{"arch": "unet", "train_examples": 30875, "image_size": 32, "widths": [64, 64, 128, 256], "blocks_per_level": 2, "beta2": 0.999, "learning_rate": 0.0043, "beta1": 0.95, "shampoo_beta": 0.999, "adamw_lr_other_params": 0.0017, "max_steps": 9200, "warmup_steps": 270, "weight_decay": 0.2}
Rows from block 11, named by matrix and row number. Rows with one number belong to one channel. Each number is 500 + 50 x the weight over the matrix's rms, rounded and kept within 0 to 999. All counts start at 0. Numbers have three digits each.
# convs0: first 3x3 conv (model.decb.0.1.convs.0.weight, 128x128x3x3), inputs 72-79, a 3x3 kernel for each
# convs1: second 3x3 conv (model.decb.0.1.convs.1.weight, 128x128x3x3, transposed), outputs 72-79, a 3x3 kernel for each
convs0.44:585616579563602460566544445454502448509561416552528519504569385512419434463581504473445490487405535472543468520497543460482462486538497481482462520442440516511562532618534496432495563547483536486469549436443570507507
convs1.44:555469442544515442507434504490541467505504483508514475502474530469523475500606530566469495542510560478472567429484477477459551513499460484521501517520420507453495526473510470591476369539462428435567474496498558507486
convs0.45:527480422499386514479523484521570440447488499541368578612411534388600596486670430529467509510420464548501579435560442487531462485489595498442481465598590560510461516485495493506479525575462458520473395579628535581424
convs1.45:547517553519502476549473487546598506379600425575418487574417464445552611499612471471517485486489515578415486480547488516573593547390491493479464546496486460456412486531465615451424380507524523447512482528487478472645
convs0.46:441508419656467480545414565496506454428585508457521627519490474482470550533430422405432541528578413477504554497528503475488531485423575508496425514476500461482494510529542482422457507455443520427498476477518483542582
convs1.46:484434522558478544599506427451515486538464554573497478540473472450510512591465508451449560593488507475480518453613466527593453459504508448546511426593524497515526477586364491545494471612476397507496451555532527522534
convs0.47:433583514583538432448433547504534528456518477482473531477633514586489448512489549491408548563622523521425486507505506499655460551484437446528501492540400479417526419465494502658411565533429426528466603560475463491567
convs1.47:437560487574519425483490452427545508477507475535528534471518421586484465525396569546490471483566444455569486523500484548291475525605507562447508586566538495477496479448439443557442539532586528448565461485507516455561
convs0.48:444495434586493505413505455448505500525454536547434461435494468521492504508419628556497535505577505472485559501503470507459484506487532466471484489547435542514531485405500565451481466470515527532488445444391447517628
convs1.48:490486539484498591484363556397494496529497521542420497585538507482453562535473477514450515473549467466490506489472440512508528494420511488517492431531542493547465515589506530443509453410424479544501494390489528530565
convs0.49:475650459629528531438428599479466472418511503530391506486474496508549439546426468453572520476590532503422468534559480466463522509521447446523552495489536547470495515567422392653568463490565532381452482566431460391451
convs1.49:451523535449536585508393516505485557576545427541503446588527509529447490501450475475558529479477486600559532544496504456474612502443491531401474474545542525459485428505567525453502573535519532527613591525468409459506
convs0.50:488473539479551434497528591507582486507549401458506560551380540426548461518553494469546467480518443478451519456521474520516467495534457539433512459503521503485502553421470484551498466510517547442530554547451496504511
convs1.50:431518495558480490511538481469571499573494458451471497493497500509475497436619482528460519486464523466498502488497516536480511516475499501534478474476483473548473431490545481482467527501495521501558531482455531486500
convs0.51:484437504371453536525462538505500454345541482557424452518455530358416705717407578486458455354528591498462463540419426486457586509514478537506488383573595558517485562527473459429487576465516567482505410468580549425445
convs1.51:448469501462466608514551378581471501471505502502532526452519551505541512476538461567463455409559512592483496453516507504457498430509516489487573464510434471541446462467516446439572410533410468478559518457479554445472
convs0.52:502448515666470468471445451600562536503443486400492530486498531475405663488494464511528478606447489548420491511508523472509532502466489501502484506450540510545467457514506573477573466521468588467567453614482536510347
convs1.52:497523473605517486466574531526503552538462507471460474471491454501607488495501522513531470504487482521477477563589459429540458476570549533485450500541540531463476582523507449443490480508481596516472464461517530520472
convs0.53:383517543477422392407633590444451544519533584463426448401649558544470471493588567504518504459479422404507562482511555481461558500488511520557499544495437470477501505478537523492538492413500399548501479616420419530560
convs1.53:472574566379556585559569506540478471523559584573560404551499509429576410501539498530529510579475487430513438438632630421500570434553523562477462388563469520448511490445570511570596448519499547562516594473557466430508
convs0.54:553404528540479462440355564375731475440610471635461439546776410336494560548067514520566542527368502488565544377595445475574524575409543503606484501555509577396450558501441404575493504542398529608493369620508342440507
convs1.54:532616515472510559556325575542503455565415409393488478530678468430546513583209511474478432463488470602535460519545494458456511554463601574554464446570487507549505544547518510504464561555510556590517475278562584376540
convs0.55:481515456545361652472544594506475480544463532470529527615486443451574542485432518472487462472448434578484646553495526466481469502496474589495545419425519532540545517489478487542447505629512526525509430524558473442425
convs1.55:471420524445456549460513465499555560483498511458488476526485463471526585464560375514476430383460497529537564538511487538576466497468478482448539432492565457538432484464510517479451459450475608537476461389574551501588
convs0.56:460490482518420493503481539497517511541591568524488519502564504568600588504450529507489488499506489527494532493515479507517524492495529473495459490475464483485470518466512498500502507534488481551470556637555487544513
convs1.56:483522526475470511536488530482507550477478515492466549520532499481464484479530485463531478468499513478496503528506486515490500520477501489484522489490490497499513487475557465460522492462476481464474461458474546529567
convs0.57:459303482532499539528577469476521399499523409528637456609151395389453396556663446474528450674655493483541504449458479546630467596584485543464507551584476592621525431471484567563503575513457437377529589566385440605430
convs1.57:511345554465496552491549624471379549428506527549557534476388552531486632344563404536499473437539519549561556560449546381540481481512456418440466433694552492516494482527547445502508514590564518398565487439454564494517
convs0.58:429482505499519515482467431497520484538517487505483475512542468529539574506344642511550474532499530471497459483518462494542506510502456493521469501508487512492524444491508541524530512501503493520530459525554522472494
convs1.58:521596558506434533475460491486521505547487529535451506405634462444522485537490404509509541498476508532477491532572458513453507570462446475569502589443512541482467517487511525466428442529537533519408525502435551420500
convs0.59:504493464497479500510429508507555457493510500581570438473576496412571526512519553485524553487520486536492480495508469460520490523529505507485492474516494507484498527516536475490546467514487519588493438502508510531494
convs1.59:562489492473520532496463522539511459593475457536480486450502496447475543507448498468507503470462492460508486496522490519476486523539508510525470478487548471554509520473515490490513469523483462565489482490552523417568
convs0.60:444587522396490487431514590469487514550476485506530488593474493498371472481519568513483507589482520530454487439534498557495497489489462526511464494501506441534507531419560563542453476469507570568459428579438417534499
convs1.60:437433533474465549462524518565495471377566531519522536467475535557480506550564479569487478488586531484521443510460461431549583541449528488511507493547440494479443486493550450479476525493490470475540531484539499483418
convs0.61:446557412524507496543492432549411491524547416448381507524476394472617470431512462560528472540458519523445472516466518500505502537459487507484479484625493502561499570363581482501420515482499465502489385554467563489516
convs1.61:493462487532456522481553520539575476568538512482499438499514585569517499513543414562470429489537497543498447417531538562467484464495512433527443536532555492514506550480491515537521532487495478435515655475620498565426
convs0.62:442495424537596371452469553539513400495486491433430505415641513540535539512517500622456449493499505427582525483578516471520498501447485495535452583539486473493516444518463548507450548514586520502490607610444468492463
convs1.62:418519462596456533534402523500653489571512462507449556486496586541469436475500575494510471519500554469488543474546543513464453549521431460516483535412532495473532505497585499490477543520521473558549475449495528506501