A small image diffusion model, trained from scratch: arch unet.
Rows from block 10 of a small image diffusion model, named by matrix and row number. Rows with one number belong to one channel. Each number is 500 + 25 x the weight over its row's rms, rounded and kept within 0 to 999. All counts start at 0. Numbers have three digits each.
Before each channel's rows are labels from the 100 images, of 14976 (inputs lightly noised), where the channel reaches its highest value: "colour at peak" is the nearest of a few named colours to the mean colour under the peak. Only what is clearly more common there than usual is listed. The data: crops of objects in photos (Visual Genome). In brackets: how many of the 100.
# convs0: first 3x3 conv (model.decb.0.0.convs.0.weight, 128x256x3x3, each kernel summed), inputs 64-127
# convs1: second 3x3 conv (model.decb.0.0.convs.1.weight, 128x128x3x3, transposed, each kernel summed), outputs 64-127

colour at peak: green (38)
convs0.5:496469522509531507505495504512499488499520485481497488493482503472497485483508475506476496510516494504509495512489490490500489478494510508495491494502494505518494520507493485491508497502514483
convs1.5:536526465489510539505482489459473515480489553488498504518508481505495494462518458508463481483458469449464510472476475491474529485482436496469539501518506499462463484533454523485495503472509456

colour at peak: green (32)
convs0.124:499514509505500486503501484502503473497499483479521498469489530493515511488496512523497504483503487498457508499508480482492517493489472509504509490499490491488495482493484495485509479459519501
convs1.124:514486547534482527525519530483496521538477524490494515504455488506516477566505508506542537526508476540497524490470548516520458507469513479485503482506480503477483447505474509528482471494506500

colour at peak: brown (63)
convs0.112:477493490498508498502511499516509500490511483509516500505487503511509497479509501503502509492508500510496511502501509482502501509498495507501483497509481492497498510514504492519515502502503503
convs1.112:462480487470502455541458437492520440517476457538533488507497516500491500517518527526528499531509526491480500484490480512530506507515494516530502481515464538503498477498504438520454465503466499

colour at peak: yellow (45); orange (25)
convs0.73:509511491504507488481500506500518513493495520513498485520509504493494516507490501506510495514488508530483499498514506503503520517503489501491501477487502500496524521501513525499510497509496500
convs1.73:461517489462493474452491484490482491488447503455493473540540471503474488500477486480451468484458479509525502539482484529486488518491446510525523498514555470456515494528498498473543495477523482

colour at peak: brown (63)
convs0.44:507536513513489505494518525505498498491498507492499490521501511504516506485496499500502500494507505519511511494487505503496502502503508527517496493511486523527473518490506523514511514502510502
convs1.44:496489516529554482499488495479470522542481439512479473531483517485526502521480507499470461537516469528506510484494493518501455509480522496522548488518515464431460490505496520500489533478480559

colour at peak: blue (30)
convs0.2:485515487478498505486502487511509507507485495481502498510511479494502489479505505504491494496513495532488492478475508498499496483495475498494485520505493486487515495508521508496489528502486498
convs1.2:485497519515532503512517480515504524501489502524525468496471524518473499468519485528478483513482518466502525497491510507494512488497552504513491557501513470480477511460557445522486564519514499

colour at peak: grey (64)
convs0.111:500495518494505503525458491502494511498479496479492485503522491499503498476492481471502494501513481489505500497516517512495494515502490505517499482481489491506475506485473507514480506496507485
convs1.111:507539530488521521508502501511509489491516519491480480528524495510484513460526474477464505485481533510491520491536510526465480534506460462483516513520485534511469517498492521461527494548490499

colour at peak: brown (72)
convs0.99:483501495512502500501489491507498513513513499489498512508493517518514503500512499496499511504519506501510515514507509499492510488496511523493485497495502499514485518502498493508530498505502491
convs1.99:500483536488502479529454504479520476497471494524500553517518533521501537486524484541507529494532538531498486531515481494514470499530484464494498519489458513476483501546461504507483481469510516

colour at peak: brown (65)
convs0.57:479531494504505511492508516495477501477491538507495501488509508504477489484495498516495507535507498500499513514504507501491507512494505522484502494510508525510491520485506478503499495509497507
convs1.57:505461502500497500508486518524510498493501519519542517508570509490502465509504515500515497506478497504502531502499537481460525466466549473511494534506494512475499517490492475496525515521540517

colour at peak: white (52)
convs0.116:495507498496495500491480497486508505502503480507490489487499486511482475517505487510495505496495484504499495503499501498481509510498511525499504502515504508482505487481494508497508499492476503
convs1.116:461535531544496470483517494475459495466490481529504494433506472470492496506500456510524491535465497472465495464475492486494500483530482521514495501478495464510505521492453479517490467502495510

colour at peak: grey (61)
convs0.42:498475485499491500473487476484475512492509502487507507501503486466503500518505516492487493503499488499483496507500514495510497491507507505514491489504489496488513469484514499496503503487497514
convs1.42:519500505483495467495479513512517491527476550521503493505494493555514519471492491499521506490554523470518548500456485541503499529454552457500495530522497522448484495525525506555486499434486504

colour at peak: cyan (59); blue (32)
convs0.58:510503520511527502540513499523489481497500506485493504512491506487481512524487490526491504508506480510514513506511518504516493496491494507513510522509475514483521510494484489500530521495512501
convs1.58:489520505519509472513514472491506512520526526544471537442504482485516513505472486485549501460531455465553499507548510484503481509525553504519464508483490481468458464511538464547489478451461496

colour at peak: white (30)
convs0.28:487476503500499504492506494513509498493506497497495505500512499509497505488504484499496496491517502508499511490499498503502513481513496501488507485487489495497495508511470488504499510496505506
convs1.28:477456536498469530472494495491480511475505524499511470535516491480513511514499485513483466520499503549486509538480509546544457517519554531494496494505455498483509528494507489487521506502546539

colour at peak: white (34)
convs0.78:495501527513501497502505491505502491491494490501503487493486508506496502491502476498493498499518497522492507491491483497490505499494495500510487528506505500489485509514491482498526501497502521
convs1.78:535557454534518509519523483493488493454502513515496506544499516493538534544504481474462516531520481491470486493488503531535483497503476485471519522524469516485480528483460481497532509507438523

colour at peak: blue (38)
convs0.26:487538499505494490509500508513503480493509511491502505478511502493495493468504500503502483508487494507481496499514523502510495504497494502503500514503495496503487487510512518499490501493492489
convs1.26:537509522525470530529502522545487516534475503534522490469539492542465484504496494492527524493518490492510481478506496517502481473470500511509490445485504503518465531504491469482455477505475495

colour at peak: black (33)
convs0.108:507504497515510501514508506493507510500503501510498503497504496500497512502498505484487495497526506501497497515489498490520499502489502495498505491502503499507503491499520499507513500506492506
convs1.108:535507498493446499505488452519499479455502476510528551475485499521507506483501479515468469486476499505520487478521517502505461533479546483529456517525526487480513487526585492538499518497530506

colour at peak: grey (62)
convs0.100:503502493491484500511486483503490483500493514508516508487495487493484496512513482495491493505486488488486490496497501492492488495500481492478495496481502491495487496485494496486499492508479507
convs1.100:485478505568548498547554519538532489491493541517482482481502536470507525538524491492492475476494478479484478509484462441508525539486466468477438477516487513452487469490499533528542522476502512

colour at peak: cyan (31)
convs0.68:517536532506511496511511507526513504501496504487499504500498515499494507495499505502494509515519500502504508506503509495499523501507488501499515514508512514498510500503507510509495503505511506
convs1.68:463552488469520494524533516496515533498508518451473510520513535454497519484492524445518490478530511468484475520506492493485496493534509515482519501508499464498528546544469518467468515580507499

colour at peak: cyan (46); white (33)
convs0.9:505508516505519515499503495525511494494510502508513497489511496501496496496497501484499510497507508518503507511507493502495508493499492502497496512505513494485520502499500508521481493510496513
convs1.9:555469484500480539496493495524523548494488501504531489552502535473493522489486542481491542509492495475496458503484484525482487456508488468495535492476495516510540525513481497485476545570509526

colour at peak: cyan (29)
convs0.31:505475505494496525472495500518488488505495511489482493492497500515499516495493490495484511502491516504502507503502490498490502475507502502505490494487509478482490515476492492473504513494504485
convs1.31:484554450513476540519513483513471475498480502472486479474480500467500473516517518485528486511507473505512482504492534524500464527520544502558496500457489476511531536500518531516495494492484513

colour at peak: brown (62)
convs0.69:510487503500502486485514490507498489495487512489503511503503497492498492502499511480499493492511508487484494492509495485508492490494505482488500501501487498496495479490504506500490489500504500
convs1.69:491524498507478520496468450523493487544536510526535491469501511520540531523530524489533524513525482493508502472538523519519490486526538507541528496529509534522511487506512493533483476494475500

colour at peak: black (81)
convs0.27:501499506498500504500508504501503479497507488501527498498504510499497509514513504496508496501492485500508503496523512500479498509495512510528499482489505489494490493494498489507483506499517511
convs1.27:502490468482548543510491560460497504498524469478495531512497509476502496473491479508522457494476485533508534519483552500544483495432505498488500543499473518485490508476517552487542543483477493

colour at peak: white (56); cyan (28)
convs0.80:505485495491489494496509509501494512474501485507499493500516497528485502518510505496488507508548490507511506508505505513524504499510497475493500507498522518514510487493497510498500507509491505
convs1.80:526495503540470480503468516533497501534524461529501492485499505539479494515466484484527517503466490491471544502471518486523492515524528493494490528480516512553497470527460502504478526542514473