Weights of a small image diffusion model: batches of 128.
Rows from block 11, named by matrix and row number. Rows with one number belong to one channel. Each number is 128 + 32 x the weight over its row's rms, rounded and kept within 0 to 255. All counts start at 0. Numbers have three digits each. After the name is the row's rms in percent of the matrix's.
# convs0: first 3x3 conv (model.decb.0.1.convs.0.weight, 128x128x3x3), inputs 64-71, a 3x3 kernel for each
# convs1: second 3x3 conv (model.decb.0.1.convs.1.weight, 128x128x3x3, transposed), outputs 64-71, a 3x3 kernel for each
convs0.59 054:108116131141137159126147140150087128164083079108174142134179136110135134145125146170186101070174106115134086104110122113122107117106137108112146137124098110143091112137113087156147152098123115113110146139139126094116
convs1.59 067:116062172132126157176130151158168080183094170112168118126113171156221116089143107119161111154115110153116126105160157136112139113124168121105118178092140113151125126130130055186159131121124137163134101095163113099104
convs0.60 091:150118118094172108106109122102150106165129070117163141111134116122121168122163100202147085128057145120174162175118102109132037146091224129094112220193101148166079143189117142109100114172148123152135152142120118110123
convs1.60 086:093115131146140127154109151163136147102071121149164151211100119110103191143101089092089177076150104187112133125105128100224111141124068090088144144086085177143100142109114126161079164160078079079132117210123168115108
convs0.61 124:113150122150104150129100121093102120147157172169128123125130103132119073130131101129132127093075115120045114147115117115115175095158149136122161128236127163139150110116110112200123115147150148115128133125099085081127
convs1.61 100:071143144133158115130091160117162120131176168120160145141138122132119130138155121081143167144145177122171105185164150124150128121122146130177117136215150076073135067164103115140117135111148124125146179143157133168096
convs0.62 102:221130080082107095089071154111126125188165105097107168101090140156176123135155134170179055168156040106090157093135131123144164137166120128133082153141077130081170107166129209135090096115182088144110171144149144133107
convs1.62 094:099096183199118000159129137120107149173130081142113085180168113147093160149098144187145122109118161082141127177123155101124158174087135167151104102148107110153152099161110158138090097130196126215123114171116138079144
convs0.63 055:157159113191136101134106086135110119104115148131175106117112176141143135123136125161108084073013182085173165091093090076127124155159133099194117105118129123190124158164125067039159115166133145129149089125117108141092
convs1.63 096:130105184103121103116108087145123150082069100152132115161115089166095153104151159125138131126169081137140127142114143076121099131154155125124085153082128132129137080167126141157151174124089102114149136138105189127140
convs0.64 124:101164144101128104134129119126104128164134172086156153128134127110130130131116150018127158006181187082150132162121161101127188149157061085103176124231194107204131097108152173141167098115171138142149105140131119137137
convs1.64 118:198179119121097186143132125108195141117143162140172169135097143126129074141169098188167105110138140120150118168112122148132123167152103069144151080118193169125156165085110094097181181094133183112155136157102170164093
convs0.65 156:144082110143116165111119139123123168122162111102108147117126124121153143094094154100080123159088097109092157161110110135101096147106120133088176148137110125137151162038107058191085159107150146092120125169139124131105
convs1.65 124:068107094106186100139167149088167089082122158168142113073154139111075203085156149084113137156105115162195151133127137111185102146150125085126145178076091118162134099159128142117108175163126180173127158115138100130143
convs0.66 097:114215126142133099109145107113149125148147103140125117140090119171133104120127172113152186162048092152078131124176091127139160119079103123125207100118154102135117044124151145136155162105104106131140141134111111126128
convs1.66 097:082151103195123201112070099086163121147128185102106120119139131102114099126132124123174126124097117160102136121155143072091148141146149071146154121142114126064182095157128159081133126191116168069169148176089149141122
convs0.67 052:114085131122126120133102122123097044154165144090153108092091114120127131120126113096109078178109121077094151121140056140138144124146141085107099109167128087125121109105087148165120086126145106099131114110126103122124
convs1.67 071:147141125120193091103130072156144123172086121137126057099129158130057149113230170168192193168107122111100169128119174157099101149139116145063111141152128078131137141094127140117183189138123112147135127116142171105115
convs0.68 108:182134146102171102103110138166140166087147126127099135143111148125121100135117122155050242077113051153125079123079167144149163139128084110068207068153133127173105117123187116187109125107078103093094127143156106171082
convs1.68 096:168104105100107082151056136149131129101038188106208115143121132108113095060211127156123120156130126079078159153105125103181087124168112180123156121106104139113142143056162111156085105186173137124131090164128125187170
convs0.69 057:082158141100134077144176103105162146114101124089133132119134153124114125113135118124108130095119196122067141133131110112099106125131091130098069135129118159217061134145129088167198121122083153102127117143135097111128
convs1.69 075:091176135180084076133101123093210059119128112100077152169147104214109176071113092158154067129161127140127131130123124175111137095119159117121094114099127108150154158159142086110153065168141107132118140149133116171143
convs0.70 127:176141100129090139115092104140128141115136157133150152150162116116164113132071130075074137094173120142100133107105136170142114087121140116095104169152120091152176161134193111140132158143104110085120179173112143151100
convs1.70 128:167159153134106166146162121115113135138146188190117112140084164140102161143102118102146091115084176123162155143113122132144116135055185132140130159116070135103163121158130160092083138089121139131153162069056168167062
convs0.71 111:190129127112179164117099102155147108143094136125119139116175083130096146134119136116111081131106103097122148146116132106124162094133119158066187094124085216113118159138141175068095107095135141089151105188153141136094
convs1.71 099:191145095113050204096137120087156127162159128133128088152132073181137089165100103114154142182119114139161103114084136129105077129116151090134094130149153111165128112127151143133132133142133140133106170095162082184152
convs0.72 066:124114133176147122122095098118110132117145077132139148115145119137116141094122085111130205170147053120194153115059166082159118131177145106064191105161077151054140056184174174158138127103087141112167118228107118109123
convs1.72 068:101127125098136162094200173129118107093158192107218169130137104085116188063146087106118140120103108149141109104082155125182144106128162130078201113172115125104102093156129159137132105086124101122112141119114112130076
convs0.73 072:085146162123083131149141132147094124125155146108137128149120094109139123081115129103111143114144128101165042134096154136137113099163128101133166117156071151160068097146116133176104128120078134159141138152118137129143
convs1.73 088:091133108112168111094116115081133103117066166110181154102160139128145154106178131153069173130128138183143104149094107114117166106129148171172115211107130115104128167104099176113123118083090137122129127108133156140181
convs0.74 127:128133149132061177187097105107105163157138147110161098126138109133150099127140146077169076093114151168127091121128125167147116131177103108129184110126096123162137061082145173209120089153034147116116116190100098146154
convs1.74 109:146131046101161102101132141156137107164059118074147216087119121176086152139118098090117138181082100165199123184140122124100151097140115123117148192141139094134130197083165122087139138110161110131142185041145183116156
convs0.75 112:109146186132101158146080136141126111132123136101122141127135125135105121096125133139105122122131093140076144131173142148154098115057119206053150095069192166129072172103147134122140145073112143151134099092150133067148
convs1.75 109:078143148117150138128140154146144074092103153088201126153125078090156152144171086159108156113149114126121128162099111102191125153201094202147154052111164113106165146123102143122185195036121156120138110134145100145042
convs0.76 078:156090129108148079160100111118164144124127106118116122128144121133128118145146110103151103061210146132152142140174128154131176103140119046147103141218151113162109078140114124142111110125122113127145101072131155118125
convs1.76 092:132151141108244157139187119133168112157158111122094130084116137171078087051216139072106113133178123120170124087153125155102174151106143138149069097149168147104161167159134114134146107210123121107164170129142153096114
convs0.77 076:151100139187157088162123131102105143153240134130123121102125140122117066148148106109122116135137073100128140122106161130190181109095127074171085155172076141154165103111139095197106102143139105126147089106116139120114
convs1.77 071:148168112132111135133108195103153148111191135187070094144107120087130132153060123108133152170156115057129128073086147144073156139153141151074138169086167115108117158061141156145117125119137170149112105148142140173053