A small image diffusion model, trained from scratch: 32-pixel images, soap at rate 0.0043.
Rows from block 14 of a small image diffusion model, named by matrix and row number. Rows with one number belong to one channel. Each number is 500 + 25 x the weight over its row's rms, rounded and kept within 0 to 999. All counts start at 0. Numbers have three digits each. After the name is the row's rms in percent of the matrix's.
After each channel's rows are labels from the 100 images, of 14976 (inputs lightly noised), where the channel reaches its highest value: "place" is the part of the image that holds the peak; "colour at peak" is the nearest of a few named colours to the mean colour under the peak. Only what is clearly more common there than usual is listed. The data: crops of objects in photos (Visual Genome).
# convs0: first 3x3 conv (model.decb.1.1.convs.0.weight, 64x64x3x3, each kernel summed), inputs 0-63
# convs1: second 3x3 conv (model.decb.1.1.convs.1.weight, 64x64x3x3, transposed, each kernel summed), outputs 0-63

convs0.56 134:499470515502479443499552527492432527524462518487506499494496527541506517500452493471519500475493509452497488489491500464498477503531491479504470508489480519573508487500509503489473514482530530
convs1.56 142:516469541514511484503492526560525466498492441497483505490514526552475506476473499502533517520516539490489491492478512509504512480549538497510480480517461522488549522487512487559520491485483473
place: top right; bottom right
colour at peak: cyan

convs0.52 097:490490472512455497495496477457478517486482501522473500459472492500530486513468453488513523494478511455464502514511466469495500527490497495463464523542520529515503468495439503463454492475508461
convs1.52 121:514494517496461495500455464478511470504511433492479478489428505485546526481452470495492469495474480502461521501505535504531519486498490483520495521501522491503518443476458502493513507501504472
place: bottom left
colour at peak: white

convs0.9 103:478508553519491463486478500480544490463483541489500494484468515457496499510517496497511494482506471486484526521530497485510453528500452446475516509522499537504481477531475499467447532525474520
convs1.9 095:506485510510509543500504514563526460480496477522504520513520498518448460492500452496513504502513560537496521493475527507532477510507482458503489523558509493478506540501533497531498503458501474
place: bottom right
colour at peak: orange

convs0.3 103:522499539497499504506475456519484507501507495470489556490448499501493518503505529476497506524534506514505502494542548458493461507501482511489523469498466547482452459459522518531450497474498494
convs1.3 120:491521546516466504488479481545505538518506478494530540501507454500439481476523521488515506479482480518491502466554501499478498506504482454452487491498440506505527482501513534541487491491470510
place: top right; top left
colour at peak: orange

convs0.27 121:503508494529482495494415450481486509519481538485487495467456533514526552513536513470523519523505458506501519489508468508494472519494499442511527520497514505500520502506496506478455514526474513
convs1.27 112:512503489510498526493446480524493497490484480520494529496532508525450467510516520504492494500468504527494538509536529528515531465532528443524533489515492510515532502462551510524502471445532507
place: top left; top right
colour at peak: cyan; blue

convs0.63 074:472512490490512491527448472513495483519490457453499495476486491534525538540476495506478519503494474481473480519493499475487466521517476477472430526490461543492477464507505490491445480500485488
convs1.63 103:509503513512510547526483544528501489518496448491500479538503480472503493508491516546493504542500537510475477466476470481526546473547501542467474463489490484451486499514517496531500516472480521
place: top right; top centre
colour at peak: white