From a checkpoint of a small image diffusion model.
Model: 6.05M parameters, 32-pixel images, arch unet, norm groupnorm, activation silu, widths [64, 64, 128, 256].
Training: soap at rate 0.0043, 9200 steps.
Data: 30875 training examples, 38.1 epochs.
Rows from block 10 of a small image diffusion model, named by matrix and row number. Rows with one number belong to one channel. Each number is 128 + 32 x the weight over its row's rms, rounded and kept within 0 to 255. All counts start at 0.
After each channel's rows are labels from the 100 images, of 14976 (inputs lightly noised), where the channel reaches its highest value: "colour at peak" is the nearest of a few named colours to the mean colour under the peak. Only what is clearly more common there than usual is listed. The data: crops of objects in photos (Visual Genome).
# convs0: first 3x3 conv (model.decb.0.0.convs.0.weight, 128x256x3x3, each kernel summed), inputs 0-63
# convs1: second 3x3 conv (model.decb.0.0.convs.1.weight, 128x128x3x3, transposed, each kernel summed), outputs 0-63

convs0.31 [130 120 121 127 153 134 120 118 153 136 129 138 151 146 138 116 110 142 103 119 127 127 129 111 148 129 100 107 130 133 129 110 122 135 132 126 120 107 149 129 133 119 134 102 126 150 131 111 148 130 114 131 148 127 113 116 120 132 145 100 136 129 117 145]
convs1.31 [170 144 187 110 129  94 151  78 119 129 145 123 151 133 142 160 139 109 102 129 128 132  84 188 125 113  89 119  85  96  88 186 171  60 194 226 101 126 163 118 122  92  77  89 185  90 145 101 173 168 141 160 165 126 148 118 161 120 150 151 143 164 105 150]
colour at peak: cyan

convs0.27 [138 160 125 121 126 134 119 136  94 134 126 153 126 131 137 118 128 114 135 121 124 127 117 123 141 123 136 148 141 136 124 152 115 107 141 120 152 127 155 161 124 113 110 129 111 139 138 121 121 137 140 151 126 144 114 120 139 119 135 153 124 119 129 111]
convs1.27 [136  99 138 146  71 113 120 122 163  97  62 103 114 101 143 192 108 100 137  99 152  99 114 111  79  95 119 149 109  84  68 132 116 138 129 137 142 115 123 149 169 113 135 119 111 101 141  86 107 117 169  66  97  80  92  86 103 176 170  74 151  97 142  97]
colour at peak: black

convs0.78 [114 122 110 131 110 141 119 152 118 117 151 132 132 120 148 142 124 142 117 129 135 135 160 126 142 111 123 128 112 166 139 136 121 128  96 130 111 141 119 120 106 122 136 139 113 153 148 115 111 143 127 131 153 125 120 111 110 122 143 134 135 126 134 121]
convs1.78 [114 107 116 153 130 134 102  35  58  83 150 107 138 161  55  74 132 158  95 110 102 147 120 128 107 173 122 110 132 109 140 151 168 161 135 182 152 135 129 111  97 132 123 116 171 135 142 165 100 156  58  86 143 181 159 156 122 175 121 170 147 150 137 128]
colour at peak: white

convs0.5 [110  96 121  81 113 137 148 143 141 141 110 162 121 118 115 143 141 135 144 122 118 118 120 126 115 126 105 114  80 136 126 120 119 137 134 161 116 121 120 107 120 144 131 109 114 113 120 140 121 122 116 155 119 125 121 149  85 129 131 130 111 120 123 129]
convs1.5 [133 108 161 152 121 133  88  97 128  95 109  96 133 172  92 129 134 118  58 138 122 103  72  71 139 114 144 118 123  71 113 117 142 123 123 110  96 125 132 143 147 128 134 150 111 116 211  82  91  65 135 127 136 124  72 114 105 104 149 192 147  88  98 133]
colour at peak: green

convs0.28 [118 118 114 133 138 119 107 133 126 125 124 110 142 130 131 138 135 124 107 135 128 115 117 132 120 128 128 131 112 137 136 125 143 150 146 130 126 117 143 149 144 130 131 124 119 141 131 119 123 133 129 137 132 112 137 137 145 129 154 113 115 101 112 131]
convs1.28 [ 80  58  69 143 157 126 102  77 112 166 163 108 169  51 139 154 146  90 189 171 186 111 157  65 150 126 126 102 161 131 111 121  90 177 116 116 172 124 124 145 124  69 134 123 171 148 151 100 100 144 144 120 117 150 117 101 127 135 166 138 184 142 155 186]
colour at peak: white

convs0.108 [133 106 117 122 120 134 116 118 134 129 131 117 132 115 126 137 149 142 150 128 113 135 131 136 116 135 154 132 115 137 140 120 134 133 145 138 131 142 140 128 121 137 136 138 144 127 122 135 131 120 140 141 139 135 126 123 133 131 136 112 134 138 142 157]
convs1.108 [166 164 143 120 148 189 144 146 188 130 116 131 145 104 107 109 132 159 126 159 142 125 155 112 132 114 135  92 172  92 179 161 132 121 175  90  97 150 145 167 125 152 118 105 159 161 134 181 188 135 108 129 160 170 176 133 112 196 170 110 161 209 119 148]
colour at peak: black

convs0.43 [110 149 109 124 173 144 174 142 128 130 104 130 111 122  98 110 123 137 101 160 132 129 115 102 107 115 121 102 121 104 140 106 119 101 119 142 135 156 124 108  85 119 120 135 130 119 120 106 152  90 125 149 110 124 122  87 125 137 133 102 171 137 117 115]
convs1.43 [ 79 140 138 148  72 160 124 129 105 142 116 161 132 163 152 119 110 131  75 132 114 164 170 113 102 144 159 145 100 118 122 162 127  74 110 168 126 164  70 120  91 145 150 132  82 104 109 160 172 110 136  78 117 124 143 149 129 147  25 133 136 144 114 163]
colour at peak: black

convs0.79 [115 108 122 126 131 139 121 116 129 125 142 134 130 130 129 123 110 154 130 138 123 145 123 121 149 133 119 140 120 134 148 133 102 115 124 101 137 141 140 127 129 128 134 141 121 121 142 125 144 137 157 144 147 125 110 140 165 132 130 136 129 126 107 123]
convs1.79 [ 70 160 127 113 134 160 131 125 110  89 125 151 114 144  78 145  82 122 118  93  68 141 136 143 150 135 141 130 109 111 138 167 136 106 140 148 118 155 181 153 167 127 175 138 189 100 131 119 123 194  67 142 172 136 155 131 151 156 135 140 105 118 168  91]
colour at peak: white

convs0.124 [110 134 131 122 122 152 147 125 118 114 135  95 119 100 112 114 119 133 102 120 156 149 114 129 155 106 144 124 121 118 122 122 113 145 122 107 124 142 119 133 120 141 119 128 122 139 106 119 151 121 108 128 154 107 130 115  68 106 147  98 135 102 135  87]
convs1.124 [131 123 149 143 131 130  51 151 151 115 162 135  94 114  74  92 166 119 115 100 179 157 103 137 140 119 151 136  73 122 151 109 149 173 109 150 123 192 174 184 139 129 120 187 135 184 135 143 134  76 145 130 154  67 165 172  94  85 141 183 180 118 114 154]
colour at peak: green

convs0.114 [120 124 116 130 128 119 142 125 176 156 118 127 121 130 121 136 139 111 131 136 147 110 135 145 126 111 144 143 167 120 139 108 137 138 148 122 135 141 158 116 114 138 124 130 144 130 147 142 116 131 118 164 154 145 132 133 141 158 137 133 131 141 122 110]
convs1.114 [162 164 102  84 132 122 105 147 122  98 121  69 143 107 140 130 144 178 111 125 159 188 145 148 154 112 140 113  48 107 123 146  93 146 157 131 173 175 111 220 150 126 155 156 112 176  49 144 167 114 138 139 103  60 152 123 146 105 161  49 133 145 167  88]
colour at peak: green